config.yaml
win_length: 512
targets: ["voice"]
one_sided: false
warmup_steps: 1460
weight_decay: 0.08
Rows from block 5, named by matrix and row number. Each number is 200 + 30 x the weight over its row's rms, rounded and kept within 0 to 999. All counts start at 0. After the name is the row's rms in percent of the matrix's.
# convs2: project pointwise conv (model.blocks.5.convs.2.weight, 144x432x1), inputs 261-347
convs2.45,104,157,208,213,206,231,174,230,181,214,258,194,200,235,245,191,210,220,138,216,235,175,169,154,206,154,171,194,158,216,202,174,243,259,219,175,189,196,222,163,210,166,167,208,195,179,183,180,223,144,224,173,214,202,222,197,163,193,206,169,194,154,201,220,212,233,232,255,189,176,220,198,213,224,229,151,186,147,256,184,207,205,206,198,218,207,224,161
convs2.46,098,217,186,220,204,150,134,207,199,161,168,221,176,254,143,167,215,222,152,218,181,268,207,207,222,179,161,218,167,215,214,150,190,163,237,242,196,238,220,143,162,179,222,224,174,232,199,180,225,226,190,216,215,186,185,195,220,189,240,185,178,163,252,206,210,199,191,263,175,256,183,218,273,188,249,179,181,228,189,223,158,243,221,202,231,197,229,187
convs2.47,092,178,206,198,236,169,239,188,197,170,198,180,209,271,227,175,141,203,199,187,157,199,188,228,183,197,201,171,230,184,245,166,174,171,172,180,201,196,133,169,183,169,161,168,250,178,176,182,163,179,212,160,224,251,163,199,225,179,169,196,206,195,214,217,242,152,224,189,235,173,263,247,232,250,153,226,234,225,136,219,158,203,183,189,221,234,256,202
convs2.48,101,249,183,181,171,212,256,180,153,239,178,213,213,202,190,213,203,247,173,218,238,197,216,179,236,181,217,192,193,169,191,187,171,188,213,134,218,192,229,184,254,184,193,188,116,201,245,229,239,217,213,210,193,265,169,188,218,189,212,205,173,213,188,191,148,242,186,179,182,181,229,167,202,247,182,213,191,235,239,219,200,226,199,232,226,225,186,188
convs2.49,096,222,213,212,224,213,141,187,264,220,181,212,201,243,220,188,200,193,195,224,240,188,230,246,129,259,219,172,216,183,184,268,127,178,223,249,208,227,235,221,171,211,250,190,175,152,213,177,156,190,199,211,206,170,185,128,229,247,206,194,184,165,183,205,186,206,177,203,209,221,202,176,203,178,220,201,226,176,162,193,186,214,177,203,154,219,187,157
convs2.50,096,218,158,200,197,245,203,133,207,186,233,202,173,187,193,180,190,160,201,188,172,202,230,192,188,240,178,235,201,208,225,196,150,190,176,222,265,180,254,211,158,150,204,195,176,227,160,213,202,232,204,221,211,237,179,157,176,244,187,202,209,296,203,174,203,210,179,200,204,231,205,206,177,146,176,233,233,158,155,155,203,253,185,191,210,193,169,210
convs2.51,099,212,192,242,148,177,137,187,216,218,206,205,209,196,202,213,120,193,214,254,155,167,253,160,174,228,219,202,217,167,253,229,185,199,226,257,134,206,185,159,233,185,227,223,244,140,213,209,189,235,210,225,165,210,238,161,171,178,199,176,175,195,165,238,249,170,189,198,184,218,271,118,216,209,177,180,162,264,192,186,217,207,180,201,177,224,158,181
convs2.52,097,215,203,186,216,178,218,218,208,202,207,231,221,271,226,250,218,183,218,220,188,232,199,205,132,216,204,187,211,187,220,143,110,191,218,189,211,197,171,196,243,174,201,218,196,219,235,212,175,233,223,192,196,230,213,188,216,239,237,143,205,228,203,222,171,145,185,245,195,232,214,207,207,190,280,142,189,279,218,208,162,257,187,166,194,178,159,232
convs2.53,096,239,233,204,211,173,199,189,149,165,175,205,212,214,186,161,240,267,221,208,205,220,168,222,171,201,214,197,169,239,257,167,164,243,247,198,193,173,220,201,217,231,179,229,259,183,198,197,181,207,228,188,206,222,154,221,192,256,168,208,264,195,155,205,205,222,197,252,213,259,197,256,182,174,212,269,227,238,236,190,191,215,174,171,239,210,207,219
convs2.54,106,227,182,185,151,223,173,166,211,186,237,187,179,240,214,131,173,199,238,198,155,182,269,205,208,234,218,219,210,182,202,200,221,231,177,195,198,191,217,168,229,144,152,180,185,221,158,145,222,141,204,226,182,260,250,111,163,211,195,194,184,230,160,153,194,214,248,220,154,189,241,246,195,147,176,198,181,242,183,172,215,176,189,186,239,202,172,213
convs2.55,097,193,184,135,226,177,257,206,212,213,246,193,202,230,174,195,237,204,251,206,216,154,114,161,267,216,231,213,192,201,212,189,216,228,201,257,199,176,211,229,176,192,151,201,173,180,205,212,239,210,189,163,211,206,215,228,234,180,199,208,197,191,202,171,215,226,222,201,219,163,194,167,214,179,193,218,136,177,202,186,172,181,184,210,191,190,163,228
convs2.56,104,179,179,202,239,191,246,207,171,175,198,198,193,191,225,207,213,249,151,225,282,195,204,215,184,175,145,135,221,153,146,242,177,218,192,168,193,179,210,217,211,248,208,226,264,168,159,143,245,224,182,195,195,205,227,187,151,180,213,187,167,207,178,208,198,190,251,182,176,224,182,242,245,215,193,205,219,186,214,195,155,224,224,177,266,208,155,236
convs2.57,103,149,192,207,185,177,186,203,241,199,188,255,165,166,170,168,211,250,182,154,212,157,189,193,207,191,201,183,153,162,198,175,208,219,222,225,212,221,243,252,224,135,216,195,177,232,221,181,212,185,144,178,193,207,212,196,213,269,193,242,221,172,199,256,199,223,152,189,217,215,214,247,214,181,178,245,189,155,229,177,232,222,246,181,186,195,263,246
convs2.58,115,221,165,176,208,182,197,210,188,193,193,171,186,207,141,201,252,195,264,206,179,122,211,135,177,167,216,179,184,215,200,226,205,178,189,249,211,189,237,202,213,203,159,220,186,123,211,209,177,205,238,194,200,217,201,192,130,215,211,194,257,244,203,148,166,218,190,244,187,208,195,212,249,237,254,221,168,229,190,199,192,211,184,186,198,159,173,166
convs2.59,103,242,163,228,207,195,216,202,197,202,195,190,209,183,228,183,208,217,147,204,221,220,139,236,236,192,198,167,234,152,214,225,177,165,206,208,202,185,230,199,151,247,224,173,227,195,228,221,179,210,135,181,184,151,226,177,206,260,182,147,199,225,186,130,193,229,190,185,208,217,209,224,188,233,201,196,171,200,203,206,213,193,235,169,187,206,211,272
convs2.60,102,184,239,182,236,194,191,186,234,206,205,214,159,218,252,190,222,219,212,201,214,217,201,227,179,172,201,179,262,204,179,206,132,205,229,231,206,227,192,182,225,182,224,207,239,146,198,227,227,189,149,159,203,227,211,197,157,197,213,238,157,167,162,178,147,217,200,178,151,163,184,163,188,180,208,180,226,172,245,241,147,146,211,171,186,212,193,208
convs2.61,100,182,238,185,184,217,187,237,225,252,216,179,244,254,194,178,275,228,234,181,155,210,174,176,171,214,202,201,255,232,216,143,206,212,201,152,166,184,213,164,289,167,145,236,160,168,158,228,195,216,273,224,207,186,192,192,114,174,231,182,196,237,180,237,151,165,210,207,214,275,245,192,228,187,205,241,194,222,229,184,209,165,209,201,217,178,219,166
convs2.62,094,208,192,201,145,176,205,204,188,195,204,197,184,251,189,223,191,203,195,245,140,120,198,231,249,236,169,194,251,156,153,217,195,210,210,127,229,218,250,207,181,194,242,226,165,214,185,236,228,203,247,178,191,189,187,180,169,154,230,187,173,170,184,244,211,225,177,225,200,190,178,235,210,155,242,214,206,191,233,184,225,219,235,216,194,209,211,270
convs2.63,103,138,210,188,188,167,217,186,191,188,234,183,197,183,217,175,130,218,212,210,218,189,189,178,190,214,219,189,193,215,190,253,183,216,186,171,202,208,227,206,178,258,177,246,201,180,210,123,151,244,215,217,234,194,224,215,262,192,201,178,212,159,216,220,210,174,202,179,191,214,202,165,184,117,188,176,173,268,204,182,169,209,217,184,177,129,176,220
convs2.64,097,216,143,205,198,172,217,191,178,211,200,181,240,173,174,164,224,191,212,251,172,186,173,204,172,226,227,243,221,197,198,212,250,233,200,235,250,176,188,227,225,278,163,194,218,163,187,209,216,209,242,205,209,191,190,173,202,202,172,177,219,170,203,242,227,152,237,170,197,204,191,160,211,250,190,187,158,159,192,204,179,235,250,184,252,149,178,269
convs2.65,106,237,206,168,229,188,255,154,225,199,174,191,239,170,241,223,228,180,151,174,220,198,233,183,156,219,214,177,184,218,171,173,223,119,197,197,220,201,206,204,190,201,203,252,199,146,207,214,180,237,201,226,220,170,214,210,162,184,208,229,191,212,191,213,208,230,170,216,207,169,203,236,202,237,202,183,225,219,209,209,246,188,215,171,205,211,213,166
convs2.66,108,188,203,175,225,223,192,182,218,228,209,267,159,259,165,212,149,205,155,182,175,196,197,196,228,182,212,167,201,197,231,154,170,228,191,204,212,169,210,192,203,224,203,208,229,214,218,153,224,218,193,225,227,181,207,196,231,206,197,236,202,247,224,209,184,175,244,181,201,217,178,209,247,183,225,228,199,212,147,212,215,206,167,159,183,197,193,210
convs2.67,103,261,217,167,192,241,222,261,210,213,164,146,169,182,241,228,228,251,166,210,245,193,173,194,188,159,176,210,218,162,185,237,194,226,203,188,205,205,169,157,168,201,214,199,193,206,182,186,190,177,218,219,188,190,206,190,167,167,197,204,201,161,217,202,215,205,188,194,187,162,234,176,200,196,233,207,198,135,259,210,202,227,158,187,210,182,259,172
convs2.68,104,187,174,225,206,211,196,208,235,185,221,195,208,206,225,204,186,248,234,204,193,237,233,221,219,258,185,214,180,216,234,193,188,197,249,176,194,278,210,214,174,153,212,221,249,244,197,214,220,281,169,162,193,199,191,254,212,200,197,181,182,166,214,228,200,225,198,202,190,141,172,280,218,232,206,185,259,225,169,194,176,214,193,209,247,210,195,140
convs2.69,096,230,158,222,173,249,221,126,163,189,219,236,189,200,207,228,182,239,175,185,204,200,187,227,238,141,224,193,186,233,234,142,200,205,185,151,172,219,206,230,189,189,177,178,225,217,141,214,157,174,218,180,201,238,200,187,146,247,259,216,203,261,183,231,225,200,155,197,193,200,181,195,128,261,215,223,188,167,158,204,167,263,168,204,216,212,219,255
convs2.70,101,214,185,222,205,214,174,183,168,189,201,215,179,174,187,186,156,150,179,197,162,199,163,146,144,200,186,195,212,252,255,180,157,200,262,149,203,159,208,179,185,185,218,222,202,212,206,207,174,207,206,229,199,223,214,191,192,173,197,178,182,189,254,192,203,249,148,249,184,185,232,244,187,169,172,216,183,243,157,162,207,216,179,164,192,237,199,213
convs2.71,095,208,169,189,251,204,201,212,222,208,208,219,191,204,176,195,266,123,229,194,226,203,232,117,230,222,213,163,188,182,178,249,207,202,236,153,192,139,222,198,197,187,221,169,216,206,197,127,123,192,218,182,178,241,202,206,207,186,222,197,213,228,214,153,181,220,202,225,178,220,221,187,228,132,212,222,197,211,208,204,188,202,176,225,249,164,149,223
convs2.72,099,169,212,260,244,187,233,233,257,213,184,181,186,155,263,166,229,201,172,202,237,218,181,239,225,198,194,211,196,227,165,208,200,221,198,225,228,266,163,156,179,222,149,194,240,256,185,207,187,223,199,222,195,171,161,218,232,229,201,182,223,235,202,190,209,202,212,214,185,182,207,229,203,213,191,223,212,226,211,188,216,211,183,214,202,187,171,187
convs2.73,097,153,201,213,197,177,244,207,213,198,169,249,245,155,180,192,180,226,176,191,157,183,233,162,203,155,218,225,234,236,205,248,233,244,190,202,225,202,195,216,144,150,241,198,141,208,189,168,229,230,230,212,205,198,220,185,164,214,207,168,212,264,177,159,198,175,234,167,224,221,192,241,202,187,178,189,239,246,164,216,209,205,245,224,199,161,203,217
convs2.74,099,179,214,235,180,211,225,207,197,209,239,188,228,189,265,199,137,198,159,194,203,197,161,150,194,155,229,223,188,230,233,181,205,215,194,217,196,230,175,211,181,160,198,164,195,213,216,160,189,170,192,161,253,216,190,213,180,181,240,139,200,208,192,221,162,204,185,189,222,193,255,200,220,189,221,194,244,194,138,236,219,222,210,173,207,255,237,192
convs2.75,105,216,186,189,169,197,240,194,227,196,180,237,189,189,164,175,238,252,226,165,229,148,176,196,219,160,148,221,152,183,216,179,194,205,173,201,225,204,220,214,223,212,181,202,175,213,121,237,189,204,127,210,214,149,198,172,169,197,206,204,154,269,207,192,226,152,154,188,202,180,230,167,211,191,238,228,198,192,120,220,189,217,200,233,243,201,247,192
convs2.76,097,199,170,116,214,182,216,175,133,223,216,223,293,211,226,196,230,189,199,233,182,194,213,191,216,211,180,193,233,195,176,199,185,231,215,177,232,224,250,203,193,217,229,250,210,213,186,219,205,183,234,163,175,237,181,289,193,244,221,211,219,191,186,207,187,203,200,159,208,170,188,154,227,168,236,206,257,245,195,183,246,177,190,187,193,239,199,190
convs2.77,101,226,155,193,202,186,202,191,267,201,156,224,239,194,181,172,145,210,218,224,183,180,168,199,243,262,203,195,182,186,176,139,214,204,159,161,222,185,131,237,267,233,200,187,163,194,162,187,211,164,179,183,163,261,232,247,205,207,203,218,155,174,191,201,188,215,211,224,223,166,194,134,179,183,164,189,212,233,279,179,210,178,133,182,190,194,182,188
convs2.78,094,222,198,171,174,195,167,217,251,218,165,225,194,217,207,138,204,206,175,244,196,142,165,233,202,243,171,192,182,195,195,194,206,215,214,137,225,225,205,221,255,211,213,233,217,190,163,159,235,280,234,249,185,332,209,122,204,203,224,203,204,203,233,169,168,137,187,184,220,203,208,173,215,212,160,175,200,238,195,213,180,167,239,171,184,194,222,182
convs2.79,100,207,206,166,217,170,221,184,220,195,210,198,195,137,201,213,127,203,193,215,212,185,200,211,160,174,243,171,156,223,220,209,251,212,205,153,184,233,219,179,195,150,235,233,130,215,197,181,253,221,199,231,196,181,180,261,149,186,197,119,187,199,190,110,224,227,224,233,236,242,209,180,171,215,217,183,174,261,218,187,161,167,208,183,188,266,229,195
convs2.80,096,167,184,160,173,189,158,174,193,207,214,224,230,199,215,214,222,141,185,251,237,208,172,170,239,183,174,200,221,219,261,220,201,204,173,142,228,197,240,219,191,181,243,181,205,188,189,164,182,219,209,234,182,160,228,212,251,186,183,230,270,220,208,159,180,193,195,210,228,237,163,207,234,184,192,177,209,172,195,195,195,153,214,221,162,167,161,245
convs2.81,098,168,186,165,194,213,246,234,247,206,209,163,148,260,248,153,189,172,208,246,208,183,244,195,199,199,223,170,152,193,188,192,212,198,238,220,171,198,179,194,144,216,161,200,228,182,171,201,218,190,169,245,186,236,177,182,234,188,202,235,223,216,189,201,210,124,227,216,203,227,242,183,224,232,196,219,222,182,192,166,165,174,183,183,214,183,220,240
convs2.82,098,178,217,187,237,206,198,270,191,213,197,197,201,203,167,189,257,174,211,156,190,182,190,234,201,210,264,209,193,191,223,236,172,192,164,221,155,215,170,184,171,225,191,155,245,180,204,202,207,182,251,220,222,179,198,237,244,192,208,193,156,205,212,196,233,220,205,217,205,184,236,285,197,194,226,192,178,253,194,174,174,208,189,210,200,227,142,218