config.yaml
model: "sound classifier"
dataset: "read English sentences (LibriTTS-R)"
train_examples: 15625
gain_aug_db: 6
n_mels: 80
hop_length: 160
input: "log_mel"
spec_augment: false
win_length: 512
targets: ["voice"]
num_classes: 2
arch: "mobilenet_v2"
norm: "batchnorm"
activation: "silu"
depths: [3, 3, 9, 3]
kernel_size: 5
stem: "single"
expansion: 3
widths: [96, 144, 216, 320]
label_smoothing: 0.1
loss: "cross_entropy"
head_dropout: 0.2
init: "torch_default"
residual_init: "none"
optimizer: "soap"
beta2: 0.99
lr: 0.0023
beta1: 0.9
shampoo_beta: 0.99
eps: 1e-08
precondition_frequency: 10
max_precond_dim: 1536
merge_dims: true
one_sided: false
adamw_lr_other_params: 0.003
grad_clip: 1.0
steps: 7300
batch_size: 128
epochs: 59.8
lr_schedule: "cosine"
final_lr_fraction: 0.1
warmup_steps: 1460
weight_decay: 0.08
adamw_weight_decay_other_params: 0.05
Rows from block 9, named by matrix and row number. Each number is 500 + 50 x the weight over its row's rms, rounded and kept within 0 to 999. All counts start at 0. Numbers have three digits each. After the name is the row's rms in percent of the matrix's.
# convs0: expand pointwise conv (model.blocks.9.convs.0.weight, 648x216x1), inputs 108-215
convs0.186 106:561481365456481492483580518514395487489478514531511580549564597540501498440472546606547468482432535553505598470515436521516509480526570385546447526500459535466501574434504540453505484424448534395446349533420500513442494500420566544523532519476487515504552559542439554455485509473485516496523522495537570533499522405520499508
convs0.187 107:412489527456502561467523521455568484456458517501471531464522476471551475385567554506543496564491383481505487566435536511440505510438546496482492548535537481579507467472436473527518458464415526427417434556482453520422551536517519508553526465494522492474402472479540532453495522596481598439500539348476484506564448534557407482
convs0.188 105:482407470515506444411520584471479522453436514495480514569438498515509536478357554509490528431545455487536510504541480456408504433574481436470569518572537495584525422576537512500523524550552575493518367573477440476456494476433476473466493530523448412537406510462494508539474554477546588554451478551538490606480445520493538424
convs0.189 106:535454493453475539570514522467499457476553514494542518470403542541425549442519499463542534575519480433509577548492555467551510487546522550533458453564554402450434434521479550448530511587574478463553488523524373504503418566571475582482487492544600487406428485455498532514610522564450462528513530519479410516499521519541525470
convs0.190 100:447528503578547542538417519516472539516382464475418474512528508453482555533527630493507437529559408477492416504509452546516460458513485514476417498439510424539513475551512506523455502467542457523528550526473540561550425511449643526565441492477450554459448529503560454523473472499450422478538413434513483513528494483494477593
convs0.191 099:504513600398587519473414534429534448439404589618562491515488501508484474456467449521563565563535490461518471518483533494515527538530487464494525513451549544534485605525518537523505485486495507450490514506444448442429474531473410483466516447515448522464528480530517496458444551458405492475450519412565578496550441508474488523
convs0.192 104:376480552498538519530559475496505527498556575615543512471524457512445542496514582547590466454513594550532529509542538503563457495527490572454482483542484412496496496428416471483468476525449468498581557619498479528542487511533581468538471526525495530465591453510544517491464481522532464528536466612421565520543459495375441524
convs0.193 089:589517537499555533402497645455458566563499493521480550472540485525618490488498405521468492492508575552477542574591531473566440538429466488516469515561431445469519540489514548563477564599536578469478543508441474458503558585458524635515473522442459499468582504520434481550605533483567485549627543477501458488512462463465473483
convs0.194 083:511504505622444461514522514430531533619439480485568524459496396493511546394511489457527490465510524499444473589481588492439428539558510471476389462506540573494525448481508515465528524522578486491436533406565545484518538520569466621527510474522498513507497499548526461510372460479508488458355453459477469484510612473466385439
convs0.195 088:460453428432549551432470463527456502569452589452575487538537566515503526552464446512587528514527521517537514468498409477552525431497409478571487467465453522499447474508490571482491568464528558510545438460434485434453453514437422516470494557438550467509353502499547473418536408505466484458531571439547512588495475538458569534
convs0.196 084:486484445524522513483499506547495448477530550519554522536533481383550554541538506432600403436582443550528463507531460507499531632469533537601490523573471461486398487474444514451465501543554625455496458564470397519462576468490523497490542420533427433478417434407434385511415554470488422437508465486530448531507520538583404456
convs0.197 081:516511471536495558527557519546496442570453522529471545533557536497549545462591532438394479624512507544579508496554521488500429543428452456566520464538470567470537539475489498545413415394556493469552504517477493516429467518496553546518543459421551565538600568493513452427520441453457525447405425525452519616517474457519452511
convs0.198 099:488513487465495542515561479531523615493449478527567478460523613437535492513572510436492528446487442485506563502521517568470426582494423515484489507503529513455541417445449447470513485454431579460536512537532433383439541492526455493515472498521436525552557589542430458526420498420433478484518550390482492467520437473431495560
convs0.199 091:565455476506562561546427518495530525586554445510468500624394379459407481523495411489564569508547509435529546492585454410485510448484520561512521524462540477472592427395553481528456554477582550454491487455440601545513455535519512523503522497490458560503567515510433518466582514482523524571562503540400444500505465387528493475
convs0.200 120:502483541412529494591505533610530446456548434567543559548595456539570462493536584418508506508515481411469455502492455512432563411513449510545482539525473491500561523540516406456475542449573453549445539495599514615482506534525485457518503479506485591495377495447563542481545490453506497489431472520498434561492550501528576464
convs0.201 113:504506593471514516464477491410505569494526503520493513536550488476556404598476456467455526443524403507491507460447532576535441498551486573564466569482453470555505480470521545518565532586512490444472605492541498504551420481516392496520571452439377532417489488561501503451486476547485467529513442555486547560502458371484432447
convs0.202 114:464474532521494457546422534510501523466412432589563550510508487508468478431513508452482458489552499467447399539472476529423502494543542523541564574505491493501503465583491431642531514478553481479503422591583498543520471547543408429607581503614518532513530602492514489490464450529425553531533509438519547486451401519440479546
convs0.203 073:553447503570375498492518480597419566480518542490549380533439441533440594428512451434406400477479434530554548471408473550501446518476529481485466550469494550467520454422472579543535561513540466495574415479464476498476546627494489495542560408414424539471476496529500527465543513541477550560487536488529557492564467438478601495
convs0.204 115:452584516581451435423502486565445463484416464583553563472522486494447538458482506442519601548583461517513507495566568576437436374456495569584579501557532510444510435564552483493570483488472564514524457509527523475520560472481502452460431464516523478502586451472406476507498475412505507515471540524593439489496440542405553483
convs0.205 109:456477627492466522544527556546528493475475505439542581492595457422485481528471527437484491498560429586533506509556557467412454572490561519560543631517539543582460510559467447459524414516413542445515525504393513559543424598473507477415590509444474518462456555464558522519514499429505547548439519554544539481449592503511486541
convs0.206 119:482526536530474463516493497495548493566420491504517509475504471501556497457488531500485457451453526564534496442497508545559430531519472486614462533491502433489412404494505425466510618446560486476401477415532530459395429555572429509424404494626514570474503489476537510485553520504484547420511549558428536542465514477477485570
convs0.207 079:515509618508534505531443471563531443507502446443523532494502533501512497456493503475448517395550514550531566487558529523620544413561529548534557552407370543424473465439398530560565456554533442542377603526450507479495524486500552432528378474480484440545446589504588587463510510445506484401465525376470491544522444497509499483
convs0.208 081:509535455513447463442511472536524565445566559442436473476533541499494549484437472537468447409482556579506461480435456529423570526503522450424506528541498525499491557555477567535491511447514452422464454502588535465438444526561425461416500458546492475477541496473501517458480627477484476456539530568504499505462510480553525572
convs0.209 100:474468413536458462478459588459549506532547473485485499574455469439432475509506507485521432544438466566557478442580555541512538505496457474484501517534465498423534465497536508514405554512475547439437420484476469491409505528505509398431539511538540504507515481493522419503503474473446495447538535461567543368508490477507513401
convs0.210 106:415500521529504447419533431509510480515491513454519528524507528492504467516541537462363433576526469540476541579453409443388506502481552531504568453498443498524543516547383511477451542394566582535522508474456522466514420599577532513443459454394466501515481451455522545533571556485547612529499506514459487474455487589532515477
convs0.211 077:475439415519422481577560478561485470490551540534587502539524568461576482567507497516619509433570564478519539499502480487524519439504476527504424487471487600447433433593433463543499494410458557529520509480488520506460483475430440486507536453520545464492501465457440574520447530495428489476647479405390489519493404465495537467
convs0.212 105:417526449474517525536528439513517524565493569379508539434475514514505481625457531445496571482485520546570447457507492535495532592485467550550487532480436494417466517469515376490479493554456455544506525468467468558437486485454469457523611472481626462491501418514459530495525521487508488526491635500531549489557470529406419488
convs0.213 082:554484479457458574471529454502528476431469491509426425547557490510573457486556502553459483498521573542631560528494433380551508456446414493588493507531428513505518494447436575490518506457538530467479484443476556521424465470450505377564562539386588485410479548450467456460420474491431542463538509442495493436581521501499463470
convs0.214 077:518522417461543422454493461575518462419429534550488491556534436496492423487581505490485447495489469481535565387513482565545412518598446506484534456414411505500486552552522472499426468436532461561576532510461519576532534542442500466535540513496531585402487562528507496511523457553467541512586423514452615544582456494491545532
convs0.215 086:512567483461508536561552558433579515487536531456451546501594486484483508519538585474555522592417527559486438415553590543538452472552499495494485514547522417483415494526549503463508543589500556538614582638497541546559398509475407551495463521452491515520439591528611452496555580560457489403424481497398493426560448495489530467
convs0.216 106:483431434449489458485504521592485414436516647376472602498531540476472438546428490498499463426499435506536476539511518497474465457487477541573456471464559518513475479405547497497536496445390504486542495552490517493576461419563500457475466520563449496515453564442595514440460527559518453467426530536470516476567542531422588408
convs0.217 093:601464527577444493587531496481506462571495585496556528510492462515558481559501565590477520527484488493533518466510552562469388488501591507552593504522420536457421515510449550497566617593456465447453489469453503466473428534463419384483577409487496446469450417487475536447463500488443508509439514547468386492466407498514441502
convs0.218 097:484537489506490507463519403391611562541494436513507488498455459427475461464498414401549477474567471502473537485574442501529485471453439476490658474511480600493484504524479476412479499586602428428605447554445512427540562514533494576525538472496392468523538393443542535477470487451501505570438506524561514387545544569498469512
convs0.219 094:514556554455510514476496448583439554515569499422505464485542535435469472508514469447506510502506471553525567531516551472488587540455491477506448488511498493548546483480520510557486430431471411428555489525511551454473486487476486568473512475538506486533515582516519524595559561532602453477522416550566501388487609497434479458
convs0.220 094:495439427531475490483473460498517552376380350499536569531544485510491498471449576502443591439479488513503508517479442516477495524547534508548452498493468449515478383561525506500554489480532523509429507470456375436450577423508480537519487433536562594416450463519505521447533374501343485398529393526622477462444501538565507498
convs0.221 090:527463476494480554537456461426423525432478499487507505473529493539533452483476514641511509433553477506483516489506481474630417483436533513453517442420491533506442507535501485525411580501475348433583528464487477538474548517416580535459409523514507465567473482549483507485436512599488511451411449467606481453553509511520497468
convs0.222 102:492495496528505495411423575478496538470495436457443558561444527425528472426449533482519529558519491592498525521601551525503510423501557525591611515501432508497509444513450512545514440465472514547494440502443473535410501570455425407442516569523479434582486532436421485423493489459527508492414526613500500482405464510407448537
convs0.223 112:522521498589589480486444524430426496483561466537518480451523437495443551529426529476507505491393607609480458500518494394472534482562530580542526466547461468440520605602537508510485422437552439529492452518478507439357556406450477515477533432520550457511472584504466566527514554630513504424534485497430508468629494494575476476
convs0.224 102:522539458441532551515546478498430531462502492475468434446515476545454454489552390512586510440442508533634412489475502553520469429432491463447498505449468543495383505532441493482493479492390506502468454487507495527477500512522542511488528497521515502440408412452462442528460347497520542465433448438502565537514471556550401534
convs0.225 075:500480584530602437481430551591524486479602499469578531562524434548552544494467456471530540491542353572515554536543633459484643558466539518565499533525567527469438432515432532513445400528422471487442525530529438487498464451502518481420471473473468455506456540538483437472473493469420470410531588486394479441503400478511529556
convs0.226 100:488421564446534509604488449535519415510530549560496520571457481494539562474478547493518490515529422502533502538501482516460495490490448488441512577532442527472624475507477608443589538479517526464508557547522535510647500486417577447487490518467566507456555450523531539437482504500461493440477572495442455502563533436454485554
convs0.227 078:530518582559632529461490492467587530473407422511502503418587515580547461520514587555500397558579592567524513462591526511574587469534587523509428450547498490503464483527457450619469510446500450504481504482505456479505411515521432595524481547529510611578512504495466495463443418474475485490477460597564470458485490445471460510
convs0.228 096:542486457519435495491537555507485533549520533502539519640522480656509519525579410433484417475462621550573470522448514507470521524481542443476564533436474470403483480546448439470496454468556426456484460492539450465506532520495531549420578519487554650488535547453596426574560568483481371465531574563505573532475439486490430519
convs0.229 101:521529469535486509435506518516537447584494487531517418507508449429545522437516460517509502513543488487445519490415486442532481522485519414420464464554510478572506561498482493568508487481445431437493434626550556650542500418505551459519561539501566587496436476502474578477561576428516463485532509528464447592607541526589537382
convs0.230 095:516487447468440542451478480471467467529497517485544471425584506449538508507532479477578468475590380491587468459558504466512436447372475525488536402411503417565422496557525450496495476450412441563553470504476473498483464543513603572485506599521428486429504485440514418508571564545540457591428436579511520510539459578543433544
convs0.231 085:554524490397430551500436507484503498453463527465484523553581571526449464557535499488453559537556512476579460518555488580468618475400550568482593549431453545468455452527556484465499513471481516553517590494440455593429516487492412569510545482464568533471538405503520469510389559451571512421471486507495591544421546464511407549
convs0.232 098:395446502652528472544390555486533517501558494533578507458470566461510552446457526460499544492467474442562485427471423588472509482540534441470516513573509622507568525577566524494453477400462491471384513543538506536519477401410450520421418492478572628465456523435516398490457451548436565542567476540568567502445477488509608490
convs0.233 085:467518432532489492484591450533441421381451486511521435481444441515510452420462419480525439475542421560488522497540502596450545601587533556558545493432553568539410573508455536459536543448473503500540506410519501462474483501423512536424413534458538453489524552532490459560460394470499573507532396463521445531484451584395477586
convs0.234 084:469542448483449488505481520402540562518543546522511548566404503409458485471512537452534478539563549448390462541576472496536403410540452503563552459482473610599522499456569467550494524566424508545540603513501501461436563523483435433517429445500504497455458497454600483530428560464511492567384453523534491539449496592558560397
convs0.235 095:429469478485588463412472534526513533479482466458492516511552433590686488562564531478580468482434517474412583485534564527606494547426494547538524510443429495551470495534447533559435553540500452515615498494512502511559513551447472614460515568500482524489503458530574541526469446473518494563525460527528535554464453476414436530
convs0.236 091:532420530538554506429493513541441522499447572488471531486437438527575487575503574472559528455533423497595432524477513488544503515423542528474550583462474437532462487349506579581489562499518450534481500479549481524588404509478435485521511561557385523580644428494561470441474436483469470511552494515568471527427450482512504509
convs0.237 086:554499516516495481468620545512446535521522460552505475489507458509473485484494497489539449432501548542538468480581490491435485509458549520498442591485465576495449463594562570594585388499491445516527465544654488517535565424458421449430480529452488532433569504507485484421444528565523453430522456481525554467530454456587441461
convs0.238 106:561574467508534552541519509399497449402529532521481587644521509447488449453560541487543532442415526547551511457461429433572482408515476463490463530513506461496477527481493518412454490459481442460518410443475515401520578528562401437487496486518504548503529444472531484453463496507532496597463542593579497514563436509496484516
convs0.239 118:611453494540457474580497500478498501396490548557391574546482415493538419513363434523472416509542469531533489521565478518521564509536557435494543505473564509467531517484485452442513629474517462476543458471419503486654531465562452508411564501511437521503534539478537552497435556432510472449394500460531541455461530488515490392
convs0.240 106:545443541467539488511536553582454508426467537499551530463550491451558559448535504593410557480479410469447577472541508440414546455496506512532540447507487564505532470504423499534488589576402563537492522407450487466457419614529523532479502445446368366524422484597509519495489444556577522515424516464570605531466487422567617462
convs0.241 092:490352550548444429484516537487487453456496509592598557535557527500542503532471511502453440412460529477559441478426438487506558474511445547537538410513544492518559540547518503570522435584480544514488540454494449485533567517540528597442452507412442542537640582504434450424546526521575506483478464515478507537478465522551512438